{"train_examples": 88335, "rotation_deg": 10, "encoder_norm": "layernorm", "encoder_activation": "swiglu", "encoder_bias": "all", "encoder_patch_size": [8, 8], "encoder_conv_stem": true, "encoder_width": 384, "fusion_encoder_norm_position": "sandwich", "fusion_encoder_positions": "sincos", "lr": 0.0016, "max_precond_dim": 512, "adamw_lr_other_params": 0.00075, "steps": 6900, "epochs": 10.0}
Rows from block 3 of the image encoder, named by matrix and row number. Rows with one number belong to one neuron. Each number is 128 + 24 x the weight over its row's rms, rounded and kept within 0 to 255. All counts start at 0. Numbers have three digits each. After the name is the row's rms in percent of the matrix's.
# gate: MLP gate (encoder.blocks.3.mlp.gate.weight, 1024x384), inputs 0-76
# fc1: MLP up (encoder.blocks.3.mlp.fc1.weight, 1024x384), inputs 0-76
# fc2: MLP down (encoder.blocks.3.mlp.fc2.weight, 384x1024, transposed), outputs 0-76
gate.947 107:125120072133121136139146109159159130105114139130122090124121117162114135124177125114128142063088131170127138124130126165129148122144176138127130099155124159152116116109142110112162130186159183135126162087144163137094089114121164081
gate.948 098:155146153093140145096148105121124091179104147081110144148144167151152122160097131115151130161123135107115131106148114175147139129111068152116123141153147108134119142105125164136164123120136119108106137113116121118158128126100084105
gate.949 096:141145125145140129127102116124110148113104163120151080128103139155122146152138111183198135103169136080111112095140121139105131133126189118116149111165131096159161124153141134157145144117145113150097087141114157096135136127117116126
gate.950 099:134139139136137117125100159134159160127148119108121110138126151087137105126121135144132149099142177129127117102162145126119117149089166146128132124124131126128110118168096099135132149108133099175105091130132139126102133085136168105
gate.951 097:112155134164086103117099130122143129112102150163103195101120132155132123137145142130108110154101149132105108116107130123114095143114122108105151108120107132097131143144115113125164106127159093133128131157094124152142158092146094173
gate.952 096:141130101156121111132141168140130140112153148168165120122142089121095157163105155118124137116143115129136118106097138131137094097150181121085122127144142120117164174140130147147138142097127112138125145079062126135146114126152125186
gate.953 095:133134169157117152144153112133074149170128115138132134148136128168112083144136133142126103126144141127116155123130105096127146148120148127138168086122100160102102106140134133118165117102103144097169156086135182110130179111146132122
gate.954 104:132133120160118101117157093149126131129105134131117118149182142130165120176129085082134137164122152131088158143174131166138127147140125140122129134134133098116098143160166146157097118132098108112124081143099089152100166114156134132
gate.955 105:100144116093135128108120122115114134107132126122132100149169120104140135121127091094111122140157157155160147150095129123167100119142126131120122116115170153118105087117135160160081157113116138142161148076118100090101138133146145162
gate.956 107:121116114128117129118096128085087143122154138137094111129091090126124138120131124145138105124174129091130137111143115148098136098131158138119149111159150108140170104133115110098116115120205081142098071121120153117080133122122112119
gate.957 096:146109101134120141153137056147117135150139100119127111177124116153129134107110095109169117121148125144181094093152156130114133123119174095177153099156096116149096107094176119111171152151186136164177128072165108120085156143114137139
gate.958 098:071137134159154113135111136128158100087127087133131098132148144128092142129121112168133115140165137143140172096119158101126170125142129133125115124121135185137141141119158130111119175155146159152170122106165169110114073117133107122
gate.959 098:123130136105156109163154167141144122115113117137134157117149136124107119118113104118110143142169144130148125127154103155143126119114124096156125105104115167121143149141144129109161173154119159091115148122144146169107131097115158115
gate.960 086:165088153104125127102168111099073125134138111113115109138151119148163130131144115154121134110096141146114132088160133137148090153167123142117115169154169117132118179158094110130106171077128065118149120141133131151132174112098161131
gate.961 098:140115136142132124107102149113118122114129159152126150182127183135139169156083112148071137131140141151170138133128115132087119121147095118094165172146109137108110101105172152058171115131148143105092062162119137132137138166194141145
gate.962 103:149155140175162117116123097131155123155128088108135110136121136133109136137123105152104147128106107097110092149109144110112131159125105153117115157098153097137153115142132168101149096140126072132137080116153130154119124146126146160
gate.963 104:133091082157104116148132102136143141129161112192177167158155144116141092103164095108113155122097120144119049103107163132140151137125143109153135100159113102141118145121124109086122100115139139145136157163138114145110103144139117153
gate.964 100:116081150175137094132118144146166109113113140137103134153119160134131132081150153090111141148137147134178160117145104131131156133085164136095152149114087112110071097143130136150105135117149148110138114101123150120179082107140134105
gate.965 094:151097117137135123127154119104139151107153179124098085107113103139105140166126108113141120079171173109166108151128164127097158113151129096100104172127097099137147103090100117155130134122122141163149135080144103091168092151121130137
gate.966 101:138122107091152107116128078109136100136162117152147111168163144106105140128129108149092139162100148122131126133196127160132074136131068151115157136154103154156137139141167150144121147145117115138121162117126082152109131124115105126
gate.967 093:089141097110110155159147136148149118138138128128116147127141135131094156114120082133166193110127113074149144083096148115116133105118140134070149150108156158118129130133074144142135109166078160108119149072160146125119124140128140121
gate.968 096:174135132133085112154149126139122152129118116097130101121150128100111157113164130127119104114095147167118089116147145109108118173116122097123120126126152159137129145151153142120125101166146116122138128115143134136129139157127111147
gate.969 100:060177125163145098116114136116124130139125067131108114122104087131186109114163077126156140114112101117117128135092212136134116113131144117121114125115146165126139130121108084096144138095100088153093107128132176141109131113158129155
gate.970 110:157112098120159137113139095135125088131135156154109124125154114149110120184132121128139129118147121109121116118124116120086130130098122083131126115119110095142145147111164111174101121152121167107100138134186113102097113142105140103
gate.971 091:101140139120102090141117117119107124192137128107138115153153119162137136146118108138125156114090137113112132097120162107136126117130138116094142129121128133105080104089100128142101130131100160126131096123189142144115158136147117122
gate.972 102:115172119131112124139123094143145139099181083104129133149130161102128140149072124115110097117139150114107138129115122109127126151127158150102127137128142126146099137116134133134122144099110143154099125145128176102134078122117123174
gate.973 097:156172115099166137128126151140081124143121108115138143058119141108097145135165090149121097114106124118107140101167093142134111125083142118125120146105107101120154120137141157119131129133132105162106102148160102176118165057123104142
gate.974 090:108157081119153138106164134173104084094145123129100162136110108141147112157111152125133157117092158124163153126110140081130117078137107163140108085149147094093155139114157116089094120189193149120115146105135148131132105149109082092
gate.975 102:122113108155156126158075111147121118150125116092145133148150121154120145119092125136131137148147128129150111088132113126137124123136170101108171130149156102111163100078107086165109126157142112137157148123149144165122119132118120162
gate.976 100:164112116173150108104125116134124107131140107154156164125133146114160145109129145169094151113176143124154143140083150137103133117115147130109136142170115128094136118127117133153138111112089108140114114100111124083103128144124126115
gate.977 102:124122169150140143121112155126131127126164137145102104135189136166084143127150124089133107117098164088101098148177122080179156192139170156117153118118162120173153152126128101074124140161130140110134139109186126130125149132126140120
gate.978 099:127126153101135137150128138143143106118128164128114103086162150143104186134157119107165150086118152097112168132142107123107119149111107113171135126098073115130143113109163142084153111137088157133144090146135138138114115116161152149
gate.979 102:130092120144147151111138193128127103120171148133148119122129127123129146102168083116095093135125111131103112134171130118110128159110126129104154114100138125131163086159111165113122095166136137087109157148179086099142104115148148138
gate.980 094:129142116133153178117158107144121170108107144102126166078130142179139131095119159050138127108105170109126098129154124127090117103099124133137106130143107119146119125152139101140098194165161116114150119119124169109157109128111121155
gate.981 105:099103125110128150149130133119130138089120130133154093171141130119124125092142123121132118165085092121176152065138090128149146106139152111151124154135123086134095116125145140139117139126138157081134145117126128162146202146142124148
gate.982 109:121160181074148139137146115092132135137136099154159122113119105122112149131150132132132157115117103112115106123137140154104125110151149145181103142117099107131133165138152124132160157124170107102114109112138095140107129135139152116
gate.983 104:074113123111094109130126117097123113114112153113105145100121141119125129143139103139097121154129169129155122116137103172106096139119129083155160131170120096146148083162122121114091129132147157130113130136188164144119131115078119161
gate.984 098:114158111143110153159132108174112148150119196118114123115127141119130105132134084078155132113138129134168146109110136126131153149111144134134133109150121087148120058129138150088144160142181113143140132137111123148126141113145108167
gate.985 105:078095167144124137180137076163135100123181128128149112123158140122143124088154134141098173175135137130152092148158124115175152126164134124135144118128128118162147105136111077170121185143107122110110145074118138146145120136080146134
gate.986 101:127130105141102113120155134135112130119111126146125130154134136087124083159105083106137128136145146128091101129123140179074086083173136106129153139110104158133121129109162111116160148162140162121074169122186134138110121120165117152
gate.987 107:102106185114127122083135122158105108097123162158150121134150139120110124115115088152136119122097114117149133126140118094138139119129123115114094096128201104143164135134127145104077142135168119185058152106137154124105121165071099161
gate.988 097:121113145113120101100167111175099182150131164126101114059152133120131134109152126170151125133141146133121075142115145168154113178136150154082158082144154114099106144134171116097155167082126104124093140144126105132159123108091160162
gate.989 102:107088082130128139142116136102108152135119111117137187155107122118109132157187147105121165089133080110160123076085112096101134076114171157150208137148104132097161121073154111145123118121126117145149112120131137134104138097136113103
gate.990 102:140139120085142153115086120133148070169173115147151142142111150126174129125190148141111132126137109143143142139125139150125121103119101155145123135106154115164161181149111122087118164195162152128117144157132098149104133128148119070
gate.991 094:138117161108103136132119149158102134130134127087175112112095140133087130144136114104160099128111133146132145121096160137102097116140097090129068160112091127147150106102118130100153081140147121157075171126133117131146141108163145107
gate.992 093:109123145162124104088110105113138149086095121123109117173117127123111102051145162126111123168093160137097157131096113135119141120159120086140090156116100160138134115141094157108110128115110098131123117158113152177139096142148137117
gate.993 100:132116144100147108152127136099132107119133141153129110125139128134121112102125146187093125086106117143123134144130087141193098086101128129133115142122156162145114129163139135097115167081141108171101142113125098116126135111131120113
gate.994 107:104111101124136154137099130099161115148099080138154117111140140128091142123130157127108132142097114098183145148137153130115131162153089146143112144131143114200105111147121110150051096130130179157093141135118101162120111108115122132
gate.995 100:133125128134156121137124122150144112115134128118090137162113136045117140132112121127153126151161153105113148145118150116131114097127174127126177109144176115128138174122139118151128113112118142113116109111114143085061117098119118071
gate.996 101:147143114149106126159147122125113088157089097088111140119148116130123047094127113120110125162127143158117094121105154156142122169131129137114138136150173127083114116143152108106141148096123138104104115141121151172177155105160182112
gate.997 102:133116079133163115104114139141097153115113139159143115131078098118154142112125086109148118123103148153115093130112129095162134127144142120103127138179135135148174108116141130155139156107149090133145105097114143110153126149098137121
gate.998 101:100109145141138136094161087175157065141129124123134107121137126185095082135078070094156089124146151147160135093161141124125161139134098095143113127173154129142123116082153141115126089159171127138132104117140126158119156116146111102
gate.999 095:156092142079136115098114144164093147153106119099142101137143140166125120154088140132179115137087135132155133106116104132153128111169154124119152141147122149084075185087141123086107173104142162130173171135154108116119132115146094184
gate.1000 099:124092072161111134177098101157130138125163112099089086073160132129102122117123149125163135127101123142165088160066169094111147136145161092152166087136145134081105106137139115131163115117154124109091117152156147130091126102163121131
gate.1001 104:143124106078139112123127141142151125123169098131188181084138113100117155178078160124142172114109109166125158160110122162131105151130115129096129138130145115125179163145144114124152134172112139160111070142159139134101156122167149130
fc1.947 101:124078121096084126130144111143130132098106149111101118085086072156127126108123119127129134107102115139171132148121144158084114080092157127162129128089138131126111141091117120095114091136139119118123139129101165112105153090095135153
fc1.948 100:124141133141127153136144112120134140111132079148114113081075139108143075080179143100125127112096117111162118131116097094136119132160135112151140116142106165123170137105112145120123116093130104136118142129097131153092119098131130151
fc1.949 104:114108131122096121169109145112104127129140152126110146117085132125174161141120118168128100163161160130130128143120135135113119102141229134083136104122160156145079143162127108113153141175144082174121121143160134133123126136113133126
fc1.950 104:160108125113143158144163141111137139161094144157105117137130179123163146119138149113120167115105105118157093132142140152106134146128129143148124125110101155152106128131155126142100188183110129143151083118142112151183116131143118173
fc1.951 096:091132137065093104142170100088151113100110116121191174078140140129115136154152100102104119117133124092157141109125120107097114163107150117107137153117079114128074140147131128097092150148154105100152112116109136143145143121110122114
fc1.952 097:126113150119103172138147106130117104127146116126067101137098123112096122131110113113148109113122108098201134147177127143123110148109111155149128136136101096137119127155097127163145117150134114153114100156153127159130129151177100142
fc1.953 102:095112135164161119175138129141104114159136201118131125063131136148143144141099155095128137107163117157080162099138138095117080158139106149104156124127121136105098114151125094093111118110155158117162101134129165146106132121110139082
fc1.954 103:132139125164195127120178171097109134140146127128147134128126133083132116141079098140102201158118165125114156147127155156109160111133137148130150107139172113129106134123167136126099112159132156102122124122105124086132132077126185124
fc1.955 104:134136097122134145143112153104167097096123138150125110108102133112122154157124160140131112115155121101082094149164112101102123149166104176111121168124148120088149132141088130142116135099142110103147146120139112108105156171126126126
fc1.956 104:143107080167093098115137164144119105106122118103141156157118066090135078156159141117131129139207127156145112100120154169096140175107121147106154125137147159101138107163139104118105141156119138133150117149061157126133125136126111131
fc1.957 097:122141137104148149121133149155158161102105136117114139104136113141128128144129130109080132154138120127158123134122123111126117115117144136096122154083136108112143128140084107116155119067097093095112119133148126160161124151132147161
fc1.958 097:154182128149107132127114149108129132116116092152125110179117187131157162132119122146083154088119102173136089118133147105140135094136131080111133150144108127106115156134105141119125120115122126110130124095085134098104111092146126124
fc1.959 105:123192069148134130124161109111101177126105129132082133097107113119140173137135106137143101134129143092132135112101094085150125095149104142134162091141139108125130151085114093112137160137107093123101143119099115091126108134114128142
fc1.960 090:096133095145145108154121162128124123137111098142109122118124139141132106105111103059138159115087122149153155119155140138143155120119113151158145146129125137127143124112131103177095096131154127110144139141090117101111128138180086115
fc1.961 097:113085109123088109118151136135150107128129170125140153141118116108083173141127133135126123126138101146141117114098135080108106144103099140121106121120160155110124129147079148159137152134144121150165135128122134096120150133082099164
fc1.962 105:143130146088112150120176195122176087074117131129144103129148136148109116135144144170135138125110123145134122129101112140171103142154151119126129094153163093167157113175120098122082185107105136152103142154120138096172142124079138104
fc1.963 103:146106124076139163129172134144127166139145152150127104107177127170120084121165112135146103150160139147120159106113139119139112162168089149130141137130060114144127096132171108129147164158154139144119127135169107120124165134151165146
fc1.964 094:159103144143128117125143110088112144135114108122159130130096101109141126094146137165114123115158096155103107125167156147120088149110126100085142123103105108094137127123131120159155171112103168129129110136095152160140153134182097142
fc1.965 094:089151110153147119097089121099188077135138144141142161133157117073155152112150109176173128115150140157107144141174157135104119100112119140097100147137152151087116152181083110103118135103092118144101103109095152129111161123105106099
fc1.966 104:118159131105149126130141162102138125155122137093146141138143100141117157163102153122096140167138098141160116154131126155129134086146113117126156108135145131115151064164112111128153177113134129143116159088134112128082126140115131132
fc1.967 098:125135147100126097090117107129154133116160157096157129093134193112092107154103167120155090204139140153150120108144111117116148122109131120106127141132115130129134133100109145149084116108114124144098128164119159110123149048143125147
fc1.968 098:130144155115131133145126121145125099080100152148162118117126139147116114113106126148152140095108138125130084092142145078134107117165100083180110075135150108135168098134128097096100133120145160129109136140138146113148149127127123142
fc1.969 104:172116135105092129141137130079149138121161152112128091153142067149088129130121152137146134124112153126153111150123131133111123129154106098137113140156106126137109130118135164142124176133100135111144130093163136154132146089099097099
fc1.970 108:151162119170124128131127139135137098121103144097128132131170124114093135144134122152120120137146112132126107070165122139124138134119072143151110111137155080117152182149160170139142136136118143089108119126145118120120143127126108097
fc1.971 097:143158156177093134144142117159147122133177118119109124103127084137114123169161087160154118122086134145123141067138177149143128165137074128094107148145130118112121127131131147105128099135099130153166132127139123166107135106066102125
fc1.972 105:177108146134126152149113157117122135145097119117086078166131106076151098100145122120111080117132150128086149143101112111162117107149142114103132094112150171140158170145134109167078123147168145114113130106171072113119095134104106099
fc1.973 093:120144088136164111103115139126114123153116121141136146137128113144109150163135150126174139179065108126114101169101134151130166175140116108118130172152136103068116140135113147136092111118130171130154119106155182118171131083099137104
fc1.974 099:135138112165132145162121132127116123130094128137114108067150157127108134142125136119094134149133127158061174114087160133151137173095172126147121153153134072109106124134136140162118105118154149119133142087133176098085165082145159122
fc1.975 100:112121119113130089136148150113141067098145125158130124165097147166115121154135115139076169146122143133125114157115114151089113087131125133138101133091146104141129109105169120142140128126133089171086056129124172181134126087155138117
fc1.976 098:138142123134188147171142140113109118106137099170121132068116172149096081079122108125098117084144099132151158121132168144093119129116149147109090127132097119155151148151121120150151100117098110155089110067129108152126113156137107101
fc1.977 110:102110164127105104120132131164080116154098140110111120111176104137110146140162131142113130113119094104150129131053138087100150153118119131098153101116182098169122085131145106174124118133099154143083117103134132127137112122095140104
fc1.978 096:131159116081123102122091135087113129121114123102140137148109146146140141137109117127139110141122154130100094110132145116136121121097124129146136123090139161129134076116105128125121081155154144122132136138103149105132189137111072099
fc1.979 095:104140133167112133100113096161120177164170154106096146100126149103140139114089123147087092085098108115123158119120153142123156132137158145146148178137162159111143156138118134134156165116127121127110152097100130104130173076106088125
fc1.980 098:099107156168100132130170150140090086109091100128127128173081129153144089136114152141161117106112162138088141117147128143114093090157155138135143144115142122108106127116133126115125145117174153128152084130134152123129130141153133132
fc1.981 102:078089118087129154103134125122109163095144157139134103157117100117144121132100131186140117131124138138129089092115148149140158139128140086112162154140133142112099118059118120118139134126122140127142146115133108145150115134100108157
fc1.982 104:110131123112132143129103150178107159096164104148150132134131142118107107113134115141146151113081102135151112143151159134116113150151150110110111115147140045130110109123156152159171076129110093106099132090135114141150153124154097125
fc1.983 104:106151166117124132135141117112113089111094102161154132131147122144134128132126133137158141143109119116142120119138099125138118110126139083103140147114130092172134113124119100125119110122161159138115096128129129141123106104104131120
fc1.984 098:147120129100155120157114135117088169143125105156153124134107122131130163118114116129125127144123117096139147106130154148126140139126172140119117137109092128144116158182116132121124117081126100097115156098070132120103151131113137110
fc1.985 102:147115145104118110111102142127137127111112118117121140107124147103107166117079177105163148113129128164151146126154116098139135144130133097160096150138103117168153132132122140129116150118118130157140168116116118106108161082076119081
fc1.986 100:136101161119144118137119107159115116129177159146115127135144113114119125135122110119136152128141144136120094164142129120106110083128152124139106116089117109115121120167117124106127108144127198095069119134125176140102075138134126117
fc1.987 107:126156172097099135083119140141106140118124116143117128134162131104109092126145098148139102135136124117136146114089128102142117107157077119105119113109127115137109144143109161083105135131107131160085180094161166138166135147132103176
fc1.988 093:131168116156122147175113136110149126123140115155117126126091152140109163125125090118127119105110115148125143127119154114160158137101106130085130115122136139116130143126139114099154113131132156145162171185130072077135097151121129124
fc1.989 105:107174121152113101113134134153147079156130104151169137161143107125144134082106106175142102165128119094147140150145139118165131138123125118121103100119135122139109168116161114174142107122153077110155150139099157124129086136137136171
fc1.990 103:124113150116122135107094144158138079173156140134132137122128140129135161095187149137145155109137111109158133113127118139137140086105103150136143106115117109119137139161139100167115139113128138139112104142132139084119106174123167105
fc1.991 106:145131108123154131122092125123115138119114128120146134150120142105130121171128107110125156093134118113155111123135143112125147127155102133100104140120129130174092159087136186086162093130096100144080148133094138171171127108139130106
fc1.992 102:139130121156125111116149159107118158121107162136129135146118158117111094094099120162134120136111123123132119163132116170125172122151171145143087115179115158118126133128083150167142133132145118095124086124100109117090123174090137121
fc1.993 096:139136135118169129153135187121145102119095148113133147117157114112133131137155131133179138136084138109094131098131119141129121115151133123100139136162115113107109140136080111130152174120155191070149166166089157128177131151135157102
fc1.994 099:170169098093132122122156142117105141094146120158138115080162134092137184147115160106104112110119170091159141144130140138131090090165087110192136135159145120151102112154140115160102128121141138142148143137181123082106107115116128101
fc1.995 101:158134124108120111151137145125146142132098123159087136072121128134152134140110160178120154074099154152138131147095091098076131114135093105128121142145126156117101136148148132169125143099166115126137138105094112130115128152102126156
fc1.996 094:166107154148133115111112138142109194140115128098084124138131084128135115154118140142121124118137143129146110129143140106100124129078141106157178067127118141094141146121148135150151114166137099106169129124184138151092139122087133152
fc1.997 100:153158138126121096137154116120093148128119108133099119104141145167136147110156133149116128118130091103090100156149118127158122123119123101112135134117131105119137162110138148134137143160141100150166078133105123145110172128099162110
fc1.998 106:122135145116129121160121124104106190119155144137143155144139138125156127120153131127112189115101076128122104156123116087117092104120142121091100104054111147142120125163125096138165140083096107115152119115123152114134118164164138171
fc1.999 100:121177156124104156171105129165146127087134106137078106156122123119116145135110100096117108098095146120120063098114168116112167118126084122127128127128082160157159079087115062103128129143123156137152147152128122136118075136070124109
fc1.1000 108:136125114102140122121127125108157121187102148090174138090168119117151098116153152146119135167125117149098163085113111138140139091131136146109139114089101152139142154152151115122133126125145149110147158161132113117163125117128165134
fc1.1001 105:108112143178133170133118085121116139100143161129137134114093116123115123154143094153150138106153145160127149100145113095151116130124117161123142135168210157150133103155106104177114082107109186114128144137122132131126140111139117095
fc2.947 106:114145145114140126171095147108135097118152079081088172168082137104129132113121109191133113105128134111132158111114095112156133130122138132100131122150177147092128090151129122110127145141062121142127116094102103143150111145139136171
fc2.948 099:072116138132106168136095151137136123175133132132154112129112104106160112123087165129130117155146121185129142128178123098152131147135121146122158134125178133148128124157097151103136121129148113119147193132124153138132150110145095128
fc2.949 099:137098110161133131127131142151156136155120138102145129152116148132089181141100147135086095124134169125140112136142127167074125109094148137138115131141127116170099123130124125134115139141115097132133100130131126107103130136126113101
fc2.950 109:152125135133156135128120109121156094086108099102142157130111122129135102079109097120177140085112159093141102114216110113138134114111115127149135129140148102127163154101143125136152112173162198109126162160132164124132129089175129085
fc2.951 104:083123119139138154130123121062131137110141148120146172126139122114164119110157120124123110134162122137077104161157120121152142125130173111119106130098077113119141104115098144141128138127106148152128111109135150078091118114137134125
fc2.952 099:118104115175131161132120108145106155139160140112158129121103123104134145192126129148093126085130181143172062113167127112114109089119142113126135108135082118087138122124070121084139116108146120152169152157174129138095127161155122112
fc2.953 100:119117114151094141144135107153119123147136126098177101119134113110087130135120169138080110108162154110146128141123102100134114116134124144132179107138176165132113102157095147156156141120136115119126139142154106149100157126140055119
fc2.954 105:160108134153126124088120130148146102115134093141131132134076151184130126092122150126135136112130091110120116136064143148138130097067143171129136128134108130148167157129118143121124148139083133130163121105145136143134133138144125134
fc2.955 112:141116134134099134117151112152130164144149110169165185160172141127082137168096086119074110129095141084099129139125176131147102110101123143118110131142112112160104133148154115184127154165111158140149112140092163129095116094176128124
fc2.956 102:100120099109137097099127112152151132159118156131177100138139119129117113157117127086108141143161130153131127124121133145065143151111147150162162134127126140147094123151088123166149185148100148161115150155135131110103129078143169149
fc2.957 091:137126121074119152109151135146110148157132077111138120112135140130131132132124113175137163096115142131090126111105079138106146115113147128153098094135135165099098132138100125113156140165152117095129149111119124129108121126127104121
fc2.958 101:146112077106144131148154138117116124164106123087093092118110124107106118110128132129108082155173129102127098158123104127154124143151103139134121129122123166087154077156106129145135180104153159128109133155138130093127108122146081140
fc2.959 103:088137143100149147109122154105167125142107179083137127110211140106084125121111081093100157147113148097077163160151149144122160155133095110142130127100134108115146116178099114116143118110123105126150116154097141122099149133102129124
fc2.960 095:127137153137170110156139148099124149144168114109092142165123127133137111152092178120097124135099115132135116126127108096122145149159188118116102129101142156123144107113102080164133165138136153140175133126100123147128103115131127108
fc2.961 096:154133121190155126116112124151094093092144106132135136114127117128113178084108135173109128086141102125158103110126127138084158103131127123119100111131110121131121141113139129128124118136086118128120142128166145130120133116170094122
fc2.962 104:080129078113122148148124132134136116097102121134151103141132128126141102082110100145128115135127110132149131160154133150130109137141112117077131149088103097127102152084124163133165105118141130114105110134157108137109110137128129119
fc2.963 104:104114086154162117064093156177142145105134146130151153117152137128130143170184126173131119149118143140081153142076121169156101127112137161148096117187101133148164158158121124108142149115096118098128145102120148109146106129130125128
fc2.964 103:093136130132117087104135093124125165144127122152138102140124144071109163151127094067111152173127165125120120128145107133092095123107092108108114128133114135129151112121115140127134125138107141132133128089123112139126095117143144162
fc2.965 090:106136137127153146153110130102176107126161088161139130106105122081111137106109115114094165141115131119110141125121112125126158150068147153086101097151129156159130092214162139128122101100125126126132114106104147142098119129116139128
fc2.966 100:126133154128126143108168125093149138097122120158125137134142128128094124168136155133155095113102133113147142101156093140140075094120131131117142085154177128154155121137103165103100126159177132073154107110080128125125098111107123078
fc2.967 096:136122146139141107104140113133121139096156161121106106099153089139123101123117157126132175156136154136131100170139134145184180146132132139133147152118133125155139127165136113149171121131123134076097148161126149144175151128205117115
fc2.968 099:133117104113101144137144135115115159155106137148155100131153104147102130110144160112131158161141109117163126147089171146119095156139129145093129166092103117161127100127122112131145137145136128117123169117123088121151114091160153118
fc2.969 103:137173117140130164135089135091150121122077156167142132127108139070110121115134132137148143050139143156110148077104122139160135086126159145133129111107128143134105130091113134085101179183147128116127114130144144142098110163131134147
fc2.970 105:133133115178144107114136124146138132074175103115179159130146115154170149105092083137123122130111158154141112141129154136123127108104131118091104112112122115130101105156128150114118161137111126126120095157169128124132123088145136105
fc2.971 093:153098126099106143138138151124116129118109150108117141122125131158102155093156155109111125173116141186123135092121135118135107147153156144171141130117171147142137113118112096130086161153117146160141146116179138129102108139087141160
fc2.972 094:149118091110076119144155169108139129119107177106142125093117100130125074129118158147115141170156105145113108116132087162146126080125093132095125131098119151134151137119105144148108122154131115132086098122153121118135115120143155127
fc2.973 101:135115093100145161100074146159117131116135142117169126121143155128178141156107115106106174131125102134067148154168109164137098160113128147145108117156106110180098101126135165126117128102182116115104120115151133124170113126107105145
fc2.974 096:150144098156153149163087076111125163128115119157176115137106158126092129133137167180152143095108127138102149140087112159115124152120177111149153163135143152159150134128079125114142102168110136109168109092110103119143168117097153085
fc2.975 098:112129096127114130134165137081123113100097095076167115133154154137129133148120073121131119152126141110147090108123116157148122139172170110135087176092105139100131152126141127167092079137090171119138106150130124146173137134134143148
fc2.976 095:113135150120130149129121096120118138101155145112143113092129125192144117106090146175094126092105105141123193109127147132152148145137154131129159125141135099157154140120104101122191112125166113193116132070138124137161146108167124123
fc2.977 105:152147168079120118119118116158142130139103110138146106126097153167107143173111140162118150110124115102158132156131103131101153163161094183108126128152116115184096135119136117159137101092122123086172104121164164138109140140122112123
fc2.978 099:111125111095109115139131114137154103152122129084120157121077186126119118109165137134145131168123082109131109138154131103065140134097159135115151143094136126140121163115118095110128180137143143122122114127111126132077144139105110149
fc2.979 097:152119171084145134159122136064105139170138139156092159116144101092105140142090115111119131150170154149142122150177123160174172155114112121121128091100103105134167151134143168080125144130132100123106126110092128110123150142112136086
fc2.980 102:123117104109126147155107067117150165120117118129110168131093125129144124168107101126146138115065119113089139121087083098158108103155098129124096127122156133140122127117125112127109141102145146115196119103136123077122130111149143110
fc2.981 100:111110124107134108129130138127131133125091170112116136185163121131123112143145161157123117120088169164140145135147147160116160146135142155125148169124108153081110059076111159093132125112130106164161147107097139110131128095099109132
fc2.982 102:120166115150141156104056101149090129121111139168146110163120138140136120109094152117161154097122129119164141149126103124145158114139100117092136156139164082110113085145162127138149176155153087135129109129118139144055091081128163117
fc2.983 098:129089126153142155132158141122118142135080127149164134135138115096099132137156155123127099078165139134121090112133131164128114112115178156077109113106156149120160145154137149148137138102121129138110142121138150102126108093132150133
fc2.984 096:141132144093099150149135121108151135178095172103102112117164127166154136123107160127124121118143106132132156096135115130166135132164105141120117178160113125150121106095169093120145116078095150123110097154122114111104157152116133155
fc2.985 115:131166129086129096117124141116139095119135193126091173090109129110148117155144121145119123125178127117112131118154089141131194144111127103140156126111143149129138112152130111105108131104074153177145134126083096114131128102101151140
fc2.986 097:113135131096143151131147120128083129126116158118068101153157155154108136145112136141147093141129125087140135126126142141120108124117131163091124134137120110106133141130144126175114134166127168128147091159088074136134120116141144126
fc2.987 110:151092125100117118113122165124116152095129107125146146108128097092095119105104126107132164122136093097128083157133142105139088115124110135130113107129113067119110140099130098107108139141109104123129168161149139097092116109115129074
fc2.988 096:136164130119107083168118146113105155136154123101093145135119121165142116147119136158128158096098077097127151123139069114111139117108110134135122134128136203095122135151073094089145140148096145139118131073112128138145101105108122138
fc2.989 103:137087123130136136121179139130134131148131113106136136124132118128129113144113103137107144141170134138166132111098204134117109133094153143117117101098141130118125135159156140103120129189128131125113095105049116113153111148164135116
fc2.990 105:181124105171154158149173145154139147150126119094117116130100120176134117120147145174146091113136120129135145107108123112113114107113101116138125135150118180133137144151149104187138117151103104117156140136101119121131137145163145133
fc2.991 108:113131125133055144136156124117144159145081112114152151118138121134118139118121161109109069126079145163096116118095151114117109134094063163112171112072101107114123096095154079141141163152106142121134108130097147117151180116138107183
fc2.992 099:077137140131143140111123131153111159160103165140150149093102152137117133181132144105117124142121117143130135134144130133137086180141089136093122103155149147128112123101150097125123138111135108134156078132141147132129146077124159141
fc2.993 098:125111102128106180160147102178145129138127157147100107115143120164131138150123129154110151091120101131176097109160136108137165104148098138144146125113153109114100111089158173133094135137117098143135130149099151128135147169119128125
fc2.994 097:162141101155170119113119117147133112111153123181159147102120111111132123094111141153110115140133167148191148133105120134133154132151139142160078068149190173132069167183161145152150159126138115148133092116102120098131119172128157108
fc2.995 105:111133131155095084109117123096150127142103175141154145107151123107119081139149122143139140157152106123129123132163138101150122166102137143132151109079134127133107123100147096182122103125149124141151130089092108143136092124126178159
fc2.996 094:155145197136123072131158120091135142147135119124145171137129107109089075169170137085144142094132131133139114135118112079134143107100144167129137082137193163109144093135126170131123141159108115109179138108148129102139138150116128121
fc2.997 100:115107152117103183147127115146137138156160110133118152141164133121126139130108103162118161128098121087135104109089123117094108117131098144125146124127119134172124116108169141099093174104138145117136076132119117144129117134133131086
fc2.998 100:106120163081116107093128111104130132145152092115122121124087141092141110167123135145091199113105086121117164156102088138125134121088151114121085118136154162120114097129122123131109123146107111098143153090132115118105106131152113151
fc2.999 098:117151157163120101184128126111108147101126167134125101203133129131135113117102175095130150097138105108156161124115154125113128121102116113111091135086124121109102090104107120084117152142123120114118120115102143150115125138096107110
fc2.1000 103:123146155171120108104134147134159120136117069127136144083143135144110097128152109146126133133107111148112121133133183139150130122168132169116115133090139096133142161135098143113139131119067121139121134117143104173122126138138148043
fc2.1001 103:131104148153081127144133126149152121095096122137112149085140119090099100141155130120118128124117125104120132131122158114150163177113125120141133139166144146110148138104106153147128130118088135122145134112083126152145079157120106117